Rows from block 6 of the audio encoder of a small encoder-decoder audio transcriber, named by matrix and row number. Rows with one number belong to one neuron. Each number is 500 + 40 x the weight over its row's rms, rounded and kept within 0 to 999. All counts start at 0. Numbers have three digits each.
After each neuron's rows are labels from the 100 clips, of 14976, where the neuron reaches its highest value: "top examples" is what is common among them. Only what is clearly more common there than usual is listed. The data: short read English sentences (LibriTTS-R).
# fc1: MLP up (encoder.blocks.6.mlp.fc1.weight, 1024x256), inputs 0-127
# fc2: MLP down (encoder.blocks.6.mlp.fc2.weight, 256x1024, transposed), outputs 0-127

fc1.163:406522523441562502492473568453487536512463477526460562472520506517537510460520549460546505497491547541519589554496434569526459478514492564507563501467557496494522541476457501504515532580491498523515493522555613458507510529453472528483546426443564486502536472483539467493512460489509538477468552470430494469508474471488506515471447479512482518518538518491550537482529442509498431457548
fc2.163:519514407484449544432548497514513505512496511493445541495540456538530464452510489518592495414491464520473493449522515483426468453515483486508527450487484487414459563571479495434579554430508482491485493467498445526501498551501469522506584492489481524500488483492479496556433532536451564534457431474563529491486478503484470488516476581523480477419530543529470509514488529502503491460557
top examples: the word "to"

fc1.725:534528509540485509529479470467496481492460448494457457510472480502500500496506494499472509481536509519436548558468509553504536542497443508525467481484533520477490446560485494439465461551511550412399491511520504491542517493560558570502476557490394538535514546442536470520568564532502522470478458487623590520549549507501559543515524397478556482576471501531467471474500467552520441517522
fc2.725:419504487548508507546461480463448521514440531464533430548499483493550497479517524510485487494520443477532470561524495400461567550470434558493455575543526501516504492533480504486527509568550538492489485472438516465472505471481542494477513523488527513489486531540460516488510533537455451520482445508394406534552504498461451440524517480485442416460534542524495489466462450542512444531538
top examples: the word "was"

fc1.708:476531486482500472492446488494451497479496549467511494466520460498585457512476514490465558585443505417489551538502495497523409519430443451454440519519589508577450538563484509519484480467497496485448524563482506524432519560511514529464490572455542479531471500574590435503547524504497532487553455425485498488555469462502499511467464571468476514509475559563578448504531482586530507564543
fc2.708:474518516551401555531475516506508505549456477510583493573527549455422521511519525435539486482463492578545529486481536500529474479445544530514502461561546454547480479498545464532479457395545538575521540451539503588570439532503527511487476505435594483488579608531585573522581473550546525490428512474508569503478500501503487492467578420486485479508507541501464574497475517536500500450515
top examples: the word "was"

fc1.200:429572537525546484431464475517486459502506458495493460449493453493475535546543487546462449446495525505520463452453544505455503502497561494484558442485490565516481515502504449548444504506525413476492519583524457549512535468505455587546540546518504544460526512543525471575478561439498446535478521538545551457487508476489497528468616477509530538509499537526514524543543514481481436551528
fc2.200:505491508479497504531444520521469501518503492535460514495572541537519482549537518498467538488495482511544489514515551519536486531505458480542492524516477575501467508478454500507542524494475473445558498598546487529551474448449436491473532352483567497467446527500489543542523515543507541527524499485431507559518528480471523475486439517433494548488474587619581488495506502489521509521479
top examples: the word "you"

fc1.179:459513478416556504580509421568569475500532543501438503484526487437629509503549465511495521472534400429585515500520485510573486486555388444508546511488426464502509514510494504497490454502501495554542505474545465523532476486497516497465616469529431518416489469600481485471504493521500473401451514536497534468540455540551520498502461584508507531468489614486447510506520504518533470489550
fc2.179:494504380517546464501463426500508450508481473460563541493528538516433498491493447509509558490613425516495530542537497488451529521619454429478504564367498458419517466489469480544497422484456464496544388458507572455522463522485513559534454528488503581495476543493509509548497506470531491530585505513570503496548476519474514547488468524495492391522556476472507532518496517448455540477497
top examples: the word "the"

fc1.204:518549565439482556495484488452494556507436529509523481499497481551448511449527557502457497553538439501517452538532503469473468502501520508535529501428506513520521505539576527454506504545438464493522514481489493509506520545469420501466538479546574491476548459466458514499465492562455466517588514463529431500477495466498538502469530554488499532496453520501544488471498435462469476498469
fc2.204:572463524548467493535416498456484508535512487566456485472455496502503497478503487457489561538526531511479556502529430457450482457422474475452489509448531450544457558513546505461484519456575486548398563503503526444548488523465553484493460491464563496474514536495509488573463454542521473469487519508458495461557434494611547446423525505520520549533469512453489497551544532549517415491516
top examples: the word "you"

fc1.562:505513444526495576544545441537518478520534428535385480528474486548521510507545592579511501439565436525440564449524495552495515480491465465453493527516512486523477496466484591476479493502532510466506518518497491493505569527501507502536509510527439498570529532444560567541468488484622488505420434496443445542561504474489555476579445492498478512553452588576447496486529494531492526514499
fc2.562:571497536521476557549488475509485527427527541561502514537498507553531502545542523443521422501469466558453536505454519530499513373530533476509509493523475553462523525509538448452471502585524434530454522479504465497491497536612491507483499469473528503434452556547485498587455529489539533565517476481547521454446517509490437476491500526476625452522574521481476567485455543454455519484492
top examples: the word "yes"

fc1.410:553577482560522541474534386431526529479540457508482491532528480446494446461440483511495488514507572584476497449477447464479545450499426528459472478473481474475497577589458460491525557498509468541479449485504495551454483486460526562576487481576505512505455514533478483530446537502562466447603496494506474507483532562474538469513504531549517497417529466477518526476517465555571519444487
fc2.410:603568469423465505490497538472511474456508492459556473482421548506479430529465583498483515576434389431550539518565526510532508513502556414575440483537459544492518495501499535502454542573508504484494478576550571535480499532486497473547524591455468501497495476487533507418502493567563512567481481566454546517443501510527480456495571456401489449526484524524514479550497497494536484502480
top examples: the word "and"

fc1.95:560537470533398524548522494588469509510488498547499505425488509553483502442493525496488473486514519485510506514542504592482502444512506563471442424456564576523522487495500508474508494511548440577543498530494512508476510508590558434471488514435450470510480487547398472460477493540516499534554547505526535445532511528483519492451447481567454556485459511496481462498552445554491486453535
fc2.95:452463520481516546448489526508420507528484525517544357499500469477516478471535521478509498450513423474470577544550476445536506431486470454457485400578521452476493519485482537470533460497595491466591461510519506519482515540505523568455550449543494455466591528407532488525480494555530519510464493482522565514540507484471546562591440563533431492480508565483447566496418458565517462524541
top examples: the word "to"

fc1.451:435523529508494553485529545502485540533557477472454592518471509531424452517499526481584521476550478456558520490638528476515616520451546516510456517602530484472504455519524514486535506598454507436479511374512527573500518536482499488524457522571474489455462476435518507502447488471503490527457469480470569533503479485504512499440548484529488430529473507454497540472502546481502519458490
fc2.451:519460469492519517513409460542452503510486488488492550548502572499517543456435512451475518569510472431495450462473491415520470498493490540575487478531460469476550546513456471475530494464478480523538547514516510464479456472464435505493566476567451518489481494438519545459459498478431567511533454563476426436544446511551483401501459474553502487396455499449527481505472512508523523470515
top examples: the word "said"

fc1.394:499510514548514501553538455482512519496470454534460526487502483565517548551542478540469536538521502517471483514403439458488433459448432506454460511494575581484460496485489529468625496454562425517590492518504516448522459523561511482430489505507480510428595493551563515548472510508486554498561563454491486497503497561536497477493499551595502470487566519481427495550512530478526495524469
fc2.394:549541575508532459483431427494495429536489404427511508440436453529493502484582539615469455558501441531502513452450504574480478501492554516528498418523458416491481567448485483456471522509499449523542562530472544507475557495560493460480477455389469476517522449549540534538576533442433522454453514475450474438553496494469527465477405516488466499476462392523473480539491503541474503515461
top examples: the word "to"; the word "be"

fc1.506:521430463514556513493584486573453529567510504450524518531555471472447556467474438549512419496495458573525545539545560544429521459491504463481471424529547443509557516503520538479531473515557531538507546521546535604525499524524459499449402536443432542507592543513502461484449486443445443453543491537488536537491483524490553493568436462472455464414444511509562537495497498484443481522477
fc2.506:599518467485566586508441459482518520501519557484485494524478489472454458481512491495440547501530512483536519507490501471494454458449434444472483556537533521497504524530427526474570507537474571470571534517472468472523562519530479552476575476477520464570524435514524455462596504420518413527396456485551507511480477496477480545532486586484503477470545503535496517504532496477505579457572
top examples: the word "i"

fc1.271:485551550555497402509564507570517446521510507491508460531542506425547402459453439492447535507463445546493538512488490476437587541466472465509502428542505548488560552524500509504496552544461528535578482498527518493508463476525483515517504523555482518501537444544450502489454555459427480451561520518480423512542549492475489463523509470493480528565492521469484545492522557593452519467430
fc2.271:484528555471553418443460522554577476517430492505542390473451449532513503509502513463551515504442494505499465493449403557471497559524463438472513443504462525426513465532529428507517539487533471456545488557504483504506493559495454549489528486504520464450506488488520413563461440502500522547491479548534549518517515444481505512525459455548487504504481479535517418493507453473556432446530
top examples: the word "you"; the word "know"

fc1.667:477492475528595515564486401471456554477512492460501544500484526489499527471435512535532455516543509498545441505490467453521540449482588552513552468506580453552468470532547483541454517546512496501506457456437484533517515517466511447461482500589476498460447527544526531553469524547422553534480532557413476507482466532424533508536486525531519550529529550494547436494510482442559529472525
fc2.667:502510455419528436500508483482565570525524508485485509512506528500463557498528478510499580487491514499471452496480496508502471485490467500493507488512544497531568505504496501528512495461498567517535449488511558463533463480494483518492618485510548477473454459445524395461423459449501562539533534507523559506508423534521520492517516516490501520533508488483519462552519532489578517506568
top examples: the word "said"

fc1.657:536490437477417464493512476480504503479518467454540524486520587468498455467511438477540471461538484520512441477496480543502526436569485509522519472511480479520494455461464650440461605465500463498552484498501458540483517468548447559491451572482493507530532493453529508506510552477589441536490472467447526491471546502481506435495514481487468615462514384431404504533518547503507522483443
fc2.657:537559501469525502534397509525556449442590528526458475527501437521474450496508478528517527591535426479502492494531453480525562523586477459472486470501520500471469475466459519469485574558533472463534514480474437510522518479562441492577539540496512431383454498451501454478483470445492533512504510493523489529614560538479514488527498516460594486475423492531506508522446495370458512572425
top examples: the word "and"

fc1.149:448470499457471451492458532449508560480556519550541522516503549432576508543444484501529536505487458492530604471509558525515566516481415493456514458456426472425495447482469562525524486519451491536504430486480519517455363483539565493518485578602487520509500485454523517507482481547518439563516531527486526513489446476422569472503471530571504507466520403456457500486440582550546546507479
fc2.149:454490572439491470496523449507520472567539470488561531538434483492501545497450474552535539540481517546494428530461469493483514509540507454533484563489496449463530491535606438499443559515525523560538507610511473421497486518538488481522488508537419458470471530432509459494488517487535545440452509461528549451562486489541552402536463484456505465519595444509512530455426404421568562501482
top examples: the word "and"

fc1.334:505483421546486493443439485529490466430554487460532448543475487506447483555465507487530491460466460494452444509413476462516534494491448586548507555543514500490465565504466540423467631484548482487539448541450473451524510467529492442431507451532549495497538524573532532459534531493483494506476559455452536561459464592535524524523433524514511492532538489475504511511517488527494515534543
fc2.334:470490549648459555460500481566530565511473482545548497562523427530502580474500479516510556498502515563497512493454515549501558478519491478523554517505471462473537497441464511474458540486514459524537457434504438464482489563523486487558482477439495440510504489467509514578447515456515558581515413481565547521481526542596512503466508504547503521536458437453537509528445521506390550589503
top examples: the word "be"

fc1.140:457472498504515511496508551452448454517447464480469471484485465595522459460488506507540434555492543476495439587522560508480572505488529544477425489476506522509475540565439526501489464513472484599516520524440516558461550488483485493535504451543452528464534537532449532470517537452578486517560474454523478485475494454454574552520471495512507557562537504534472588587540520495509485423474
fc2.140:564501539474470511549536488475517496568456499520478422495500524494512489500517517505516553446499450495505482534409499423542524447519534440548490526499475558493520506490435484479459490462510459514437482467527474482485486501407476527541440522505434501454516454506572502390494562448471509529483557451551506513541467472438466487497452446510496490475476501533532526509443535478524498459527
top examples: the word "the"

fc1.653:466517531491525450524450520439466455500556508565496516579460552538533531495513509536480511472507460510445490532487527543452496488526514479468554549414524535463600523488497549540555476501477494478480465485488547509486548468478474433485504425504498457485517443542524566492428537480504523407540534475464538517422586471545474505457533572533475481496535514467533530520495498511441514498456
fc2.653:496452466492469481459455515467511525493504438497545597442478536500503492496441520525567435480479502526489504491496509569498426458511489457480475480504524415468503586536465499466429477502471516482550455489514488543504495502576499483515520513493564516470522536511560513519460549464457557533480531392566515490533506514549460478466498528400476547435591451513521530480554546546517433427423
top examples: the word "not"

fc1.579:536547531456530492422488512489474519413458544551483513489482511489533492530512540480501457505512475498411468598511548437455489386550588465577458495529534578521519473476536475470527446516461495489562496544499524601503524489447487490547559539520549462493449494466498521504520529549459452532474421494494475469556506546439528457517457522504529534552426436563510494506517407532491451476481
fc2.579:487498498548455418493488466452464508499477544464408425492538489491574448479534516448438518532475518469486513439559504465521431473524465455476482472488561487529513502506441519509513501479444477441485530517577427466502453511434516473442483444525543498489449458485407508483443493491505526483482601391552514433561544531492535494504506459474565615540424509466510525462565532520502488437540
top examples: the word "said"; the word "he"; the word "she"

fc1.477:438499404469439513469510522453433472532467508502526522483554483524485555489541520538481442490503502530515490462448484486474522491460566473546522526509536495484501403424493512547484453488449537537570505597486502461417464501499522494543465539496483527511517508512502538466459543566478535437414478515507473483474467493515534520549542433526479528553486414593432494580546478518440456469478
fc2.477:502480397514441510512521450498499510533521549503485559475509425566547419548531519496478449523459511423575540473473508491494471536516534587545474525553470474412470424460509484540470445494514496546497489461464526529435471473511540517460503483472545496531548424506543434500532488474490532502471460518498533527553451462501497497514539531580497473499487491433479463558505469457524517439483
top examples: the word "to"

fc1.36:562491457493518463509503514461470459544506505434517463608473465549503518498482519587543504482422509491488447554524546476505495513495470556533519517509529388509539448478494500483431523535403550476565508445491556440470428493497509516501512485451501456392510548506409495494519455533478499489504613484527511497506484523478541491468491532496532493453446546463509458569512509447460484510444
fc2.36:499480463564441522509437553506489520514457437511466531482489487454501487450486494542532498559408522550557420462464496424492514483577516579511462534516512474461441517491518492516512441542485551470523491546498485498527459477524469415452423447457566537496479445465501496530512517464418498521462400561552535471464507445522523535514539540484547479519442422466503407476553509435490484509413
top examples: the word "not"

fc1.141:538503555529530485517464457584552560505471521524528470478476538422487482418466418484538527537558551517513452543469512504537552465499522536560504502483500503458481487507561540513505465489499429417416513517490478461460485543501433451499570406437461459483471520517548461463513517446486504533489463532518516505497445454471535506406456532534438487514508509461418492625506531506502503515551
fc2.141:485527519439540561523517522518458514504467525486509425504502391486499474476508491438463496490529447581610558467494471549469557594450481489511498538571480449507482499514523596501463497513495481545453481486563478467446462441507454508491566488462494477514471481481502504526513511548536518544549534453435463502555476460517529495481524425492515476493512532520521532443364578470474510516467
top examples: the word "like"

fc1.215:561544471511502479434371556461470473501497498556487498489497555419580503504515550510448489562508442502456523597536551490573502463476499513496494536461456457531477526511560486447463454531478469518434562561522495497467478468488524541526589564550494513442481486574479541421544526552573494461473508517450491470550514436468536474467496501504471504465499517454438524441535462461454482463603
fc2.215:526447478538534479513487552477467555497504443446562448438468481414480541440468573509406545527568446529508514508504493523492463480464505467550476506372519493510534540558529516409606465524522463495470450470486468496555507470491560466495563536494546508593516540482519452522481563562493525470455562466477498533619429447514498469489499493493456540479583488573532486512553487571478516507488
top examples: the word "the"

fc1.738:456556539511441561572471511581439533484437442517419425502484502493483461453556489529557492489497536492534505479493515489456490507470544521569529566513435492476464566545458475526497519542534499457513567470510475536480512471489428496503470503514491533493530405477549511537497430514458470532534557497525447534520458500463569443523445497551534494485499490491466550540620560513453447544472
fc2.738:554510550468560487465469456562524507412583445494464465569534458532491640556502478534551510507544511536525496436473467477442557434518442510496505518533504476446511532519527504527565506478498501497513514536389508533558537535454497564548407492579503516518443514508506504555514418522454535433528483531529460438469499500454490504553480502458512553485528473493494476519519507490537471466531
top examples: the word "yes"

fc1.309:473460519453492463413513520524517523469535460496490550475513484515563523519441502508576504488539467455532510476582539494478420505559507476404494498511500520430432495564468427495532551470495468519481515447495564466545518455454539490582483475491454493449451552484506490480540527467465422431507487489467501527534534539520457519539485471460524494450464522428571560426464541575496448431441
fc2.309:483460590532441525519516415481500472506590431536487527538491561520517477484497535471529479474483470512522462506552546491529535497563515462454461512475525600541430465464439515527448512513435562440478517590505563474545494480568511499508534490542480493486409501429530473496485424468414502432564579421465466453442510517535564526547540501475472576536529574414462443555518515519551513578481
top examples: the word "the"

fc1.495:490466442444451461501492483448536516541506498539474497515475514486454512439535509548439530547459433520542491520480526531475453491497609512505575498483504537491568513511517531523555465534436452558520555498530489503511517477500427559516542520510509528442594478471487486531489530475486504516545563530555490492495528442529589438548492452446480447522467497522506503477464393465553542517487
fc2.495:553465471493476506455461495432525552461498506516541520522526514506496495529492590561475495480549461468492532524581527532571463427541504540417443468455505494548519437437547463483479470462554538523519485522505475510591470522559444492429451560429530520421465521472521491517536458505547537437534532573515494549478503489538520502490504506441526494474524489481505444417489486479476552440581
top examples: the word "yes"

fc1.655:603448488512561475483523533470559465509538506536532494559511477568509509486535479391490488475528494572471483551462471500540428537450441476488466496540496508550520500508529451519484489553516462524565479478513519513434473516493536508546508504478519587529543465588510434546512553452503512529539481425508526483512487533396486495523437506491651520517527486457513525422563410456426469475495
fc2.655:437458444479494467510501522500509481544516491535519473456510530418536495440519586511521511485456445499517535479485578453479406488406512473525491500433479506502569483494485456542505527509537544527569458432524463426537523475515460499470508558534527506465489470502560475528462457457543460487472458585488553462563510535544457477487467513480569439535440574518517518499431473420470435548478
top examples: the word "yes"

fc1.184:471480521520560446539472459503417498475545441438481497513551504504449530554466488500500411492500504519529543464485475431497466544500466479567469482553510485601480506459479483487530510492481519430510551560466459532433489495504466529483415590513486467505478558428487453499585473502492467500449436503516516559515486535499500537561470441562481512489431557502527455563486568591551544494469
fc2.184:421466560533481497554489596516459511549471493536492483481468504547468503525415537490547590543425453475476526493439522530482471514458498505472454444489476491495382495552498486564564550494500515509452510526512511534492509540481516579519420466541483407462494482485585496509524464480531475532520457518459518492471459520485437448530441541513491511488522526503435546470487450475500499518469
top examples: the word "the"

fc1.335:525532525524539455531477468555520515494546574491481448527466502504555543439432444500543510473505452500526420539449482467595546505485498520481566457461437466534503444536559489513458472510442451493470522524455559489542561551468499502433469509479518494409493495524531509482509521488473571506439487531527549526525572500481466460450548526467512420500492469498536557538468549369507459524437
fc2.335:496461506529567503583444486502477583556493445526468459513484566503484459490486525481489549478497478577460546448546406453562439581464472548557544483490528474494538516503497542542589429561549491456479501529531505456408466532476512487478451467548488519501542521432486487530513500432516505547532546495477542548570476510504518521516531433467530594529570510484518521511482437506503503514591
top examples: the word "said"

fc1.396:572562491513472586499540548500471471514497469484516476419478482521522403511443483446479485488481539451500492490502500539481526436519470450487490509533448500494447614511523505496489575537492562501481496493481487538493474524451512491602460497496495454507520496504573500526564519480528474514465501428514499477482447518542493479506483468466471449386592464501514498509459495477436487497546
fc2.396:523543520516540491498512504525550426516477510501476547470460464503503466517417599482452501525504480488514480543460585479425502496523492492473480523494443513487497461461449466549439480515491407472557507538481465425449568441485518498478573425459452484488546453530495453452494490543435539476535529514497493541477489519577503502500484474503471511444467509482590514573396499485439464549435
top examples: the word "and"

fc1.472:461524475524527493559521553462486435471474584510502472482528541454506436509543517471471481507506542446468428468500517400510469543475474517558467491520497597557566503469483435542517456505521509487532558551518571548466490485487436518486456511488500551532520535540471525552522457577529428501492367508484450493568406493479464516545473489388505505536456512521505496464436532482452495486524
fc2.472:541522435459437468451548467459556500466477490491499514454427469476482492485483543507547541496497585521546544495428510598476489452497473502527480460503487511474488467483497552492490435466500558490544518514498485497545488492445532536536473502599465476462466486502486492546477493617467477478531571451535466429476512585396438516496541591496502518575538506509537537481531520441492470545492
top examples: the word "and"

fc1.361:419500515535516531513522482464457495450510557518517476499551426549494565478480521478478509458567489464529472561443478503478563552543522453468552580508550478489502532523492435515458495448554508542430555477481420430477458498512499479462465503440395546499559452527511560449545478528484523516505559544432544449524551496515536499556454475491494442517501450555586452505520525490477485558479
fc2.361:457534494504552545548504471484536448497476501454453546481422492563501471524508495523465466567508450490538582496484539495434505470550473511509573505513438627608539537487568533543541549590517544473520588500494564459423513521569482501510582467487525436580518485471550461473440470504467512470473513487424488458501473464472507574525433492501440490465513459577490517527515452430499539509466
top examples: the word "to"

fc1.6:513586535441475523495529468482522469522533465515522485539458480470524515439506529533454493538501525416461486531582478510498500484471517515435541502464526527457436593541577529537551525494518478556545496494454487540532550414542541497476505541501466459462552500494474515465503464475524549404481440534481550504511512492554530505527506434482567466491553556538514478545425566575426489596529
fc2.6:558517511525542477496440468505480463453438482468540478455473490588527503520521507488476476498526483410540514462529594460535476472593491516431522455525503452428514512480421549489449529477503475402520453498480577476414528496544515474501487461532523484500486502464563524527488525526520556507483546474448503518447544464502515495518505491541473510568454469445560518467533459469533449492524
top examples: the word "to"

fc1.301:524427546515487512474522522475494477537499525453450547542488448384544530446514583511553526446525476519492442486465509492563525512485514452489512470594559536515481510528442580488426457539478500482453546456488503482507494539600449487544483498562464507553547525529517455517572423536490488537560451492462472578488526457498625555530463464468568548442507518463452462536477505450478460576481
fc2.301:570574498576506479475483543461454461503573475491420566490530501517431503475471510447503449456472481489553571510489481548496505464523448493491443498572453533509566491425573500563559533462456491480484480491495444502455542549574520466516510489573444504501443443490496538459506480412534499539498520537446475471477508481545494532523566507475492491499559479495445517535592484461514485519516
top examples: the word "and"

fc1.289:529533538556464527480453540564401564473563498461456509529417483531431517516412461438582496489540505536444484492473552502499492492560548470568509470494515476523501408464627493500589509578459526474533526515490399502511493532528534588436475527523516466504456530528518441521513455440466561504427437475540545495520503545498542484486477504507529533511549516569512460528551454498506540541474
fc2.289:544414553487426571527486536473473441509489521480544513488549552531470447455455526555348454529575533491453471529542493481512506505411477471495487538450442461458488532468474478538502502488465475506512564442559462547488496546493527478592463453493500489529529456481455499447498509480500485499507486433473524496500461459488520531442476519521488443469459452485489481514517536472529518548496
top examples: the word "you"; the word "he"

fc1.753:525549476498470498504452480528504507486498460525529536457499561548586503562481492503486446528590497454454480553533476460472486526441612549509429450465491525524429547583463493541451482533457491451508448511455540477495436514551569567548524529437504482496458451426515547511515471455482493435464517497406567485451516475493550463572412565510476500487523517497518493512468542554494437569479
fc2.753:420476431524505511481474508510512519516475523514486508481497530484528550573458463474550499517442544474513485452517447503470480534558485537469537481516508522548487510524495542525520479495467555529494510499486532552458515431563503453543539545398550372473454502549499375450563528446579454511462466471455534475436504460511487454448509535499482517446438475516491513464476469443544513504510
top examples: the word "not"

fc1.470:482512502445492536554457538526507473512493495434485498504519474432576504517569447558483536548480529584500456506594503474514537534541557446496512522513526510479506547489422513571458489413533545412486468523448481436473437499529471498489477522494493535444473474558514492494477525514462525572510546486473475488461414542466545555555603511502495488536528487565496484516464495535476441528532
fc2.470:499514560549503605465519532550562542554508455570521499565464541506508492535504487486515532506537523502503438538474445508472538562540507481508593535567522510500482517476558430475582548510505490400469538621443452525537422504543522501487478469509463483515541541510503545458540525531497472481539530527548395500491521434441516500504452471436473521455530520517378462526472452539439517531487
top examples: the word "to"; the word "me"

fc1.536:514471460521468517479435500553539532482502521473496570461487519479490555571474473509478599464499485521396473495559507447499600505540528479531454494479528494562498474519542495492490506504415440422510522535509450569527518504521581497459561477519504591417456581516579461513585519539519503496505498485471531561455512603406485513535531487499445452528557486553483535524513464579518412453428
fc2.536:484463502481521477497561422488529575473554452548504523493548488588506545438477470525550472509514483537553424552456411518577464589504526487489477507502461577553498447544497513594510512581502465483564445478543456496548447511469495570485620520533569552481474503503588498463511484473509497495490480451462477498454532496451496493487527540488530486485456522518504531517450537475515543539585
top examples: the word "said"; the word "he"

fc1.87:458490517497530479459439523545570551494467486561440468482489525502486566476475499436489507486471509552478536577511487505544405449480503444506589469505445544466492470525442530610521471517389489500466534452512476484429486475526511545541477506505516500517500495483516517427467475498518504550450522523521498498498452520552545458440491499456504505522518567508520460497536484449433537538553
fc2.87:573532482505481444492438457563482495449564519487502477557507483446463538497543424475517522491525557575555482520502473481487556420499479501482522536533438503438509540503451454427506485435513522509519461469460498527490477550497574408505416565421531557549509449527528493561483430496523489532582507572503504512576468536419527535491532507521505542480518487500554527524499460552445526514492
top examples: the word "my"

fc1.715:521508517565508500519366546498473513458515545507461467470432461517505540520431494426508466498483457527491524624498545458453509460501458529510473517452517478501450469454453504502515510506484524544493484528533495502472513528570485491525480526493436449419602570466523526464523442490465530518528475515446564469481492478568530449479511480509462509530553570482437516570549519522556522530525
fc2.715:501532454524494440546468448456550535475480538523524500486474453493468487484533485506503436503492567509488479431474465492476555438447506541502434534535426478545493495487519556461514473443493439553522447464540566481473608577484537435536494509447455540517503557496526483506498502418470538550443471528551474543546518463535441521481466387525449522456529494528578538512483522455470493458541
top examples: the word "my"; the word "i"

fc1.333:467527420516517446563535467456459530538503470486512487542471519522604442460496489517514476495523508489526505581490512469533457481476529418562509429475522478464441459459503512508503415524548461522507511499491466476475485531610445431448423512448476532464503470443496474545570460534462463491496613469525480489533466515493444515569502446499439528514492524490541437505479532489485452530527
fc2.333:416559458459498477522517575503507460450520505561595506537431527470466537497505599502471485482453510495570451489460497505529503463442442534439557492538442532500561461498471576498465418473533538390519533497459474566504471596515535428498502518551558464562422562494493408479506455515543491539549499534496459469549518540478483497533500404540492511474543476503479469550464509556516405549455
top examples: the word "my"

fc1.514:513505515543555499481502544512388427432514534502474523486478503545533515579465440509483468447549510561563519492450463477503554497528542489515493510569486513471443473484512544504557519459538465521542479525495488424400471484514456479560511434485503555431524537411512507459458476551489508500495507527558560553544487500480478547537510470496445440505488547422438514415556499523526526534452
fc2.514:413558512527432485540530513508470540521492481502439509424468443532455474514510468477427505560461500445503529511430498599498520476513519459506459484552560514552458443468495571445500555514510511490610527489524571393447555502510463469528526473499452446512491525481489495585465480442495488496442481521451509453482473483550533504506434495471463531483523435525467540502469489454509557491503
top examples: the word "be"

fc1.157:469477527471518485473474471529475404450532526456563506539456477527511517478513445486521514506430480575473459458456470581564551493614476534454476544554473491553479560528548510469545537521490511460471440483449391505459475492442520441494530518522513463453495505458506508502527615559508506466516473453462460566517464510443522568523481504458492478464428459464486526542463533527468528491563
fc2.157:603545534497490538520483532495458494577496499563527486504523414482448489471464533446544561574437529564456515463499510490520530524543522503491502497487508443525450471494527551545510551489507559442506487518463455495418473564440510540501457543537487513459487472515499464562501529480630473581446490515535488560504497428538541501483484502458538498491469442507483555502433561460476469543427
top examples: the word "said"; the word "he"

fc1.382:547531532460450485490513443541531472557496475538541486509530448420533540487560481522415551408430551599468514589498493544479560459457545581516552528468506499461460543603557466497488497473546502570488483526517476552475438488441499498592481525520459470500515495473497464458485514499557495458543501472539475537520487486472490479500482508470448446456558494426468513518453498503442465522485
fc2.382:528470496428470489445556492516533570457474499545428494535461487544499474448488500463531494456537467541483490501580504465464442534542541528491478529530507485511559462475461547572504474575467510474492504523543475551527527489518467509559569511466452420492468462530493511481440509576504493465487590514562389449543495519555501514492534458508522527504508507533582502464477567566471515466512
top examples: the word "and"

fc1.739:466519516523489487472582403506466512505522464528594569483468543561515472497520490547425481471490491581502474504505496489548493449529474510452444519470425511495418501550549507572491485500429546478502551483406498502503419454516455511516429498536520434479488491536542561485430470542540497464522570519511546555452518502524471477548483497420531482486466565481565490461509496537425541485498
fc2.739:514472519468390520482544539512529479502501457515416495530534476548483489486454517505522503452506532456516446582518576509516492510541451490436506559491518528539545533496495504502489434450506537494438474517539521475484477467539399497478530460510413511475495490515470515486481499552478592480486455492455457568521489519535441484509468566472563569525506421519480450520472503491488522559528
top examples: the word "the"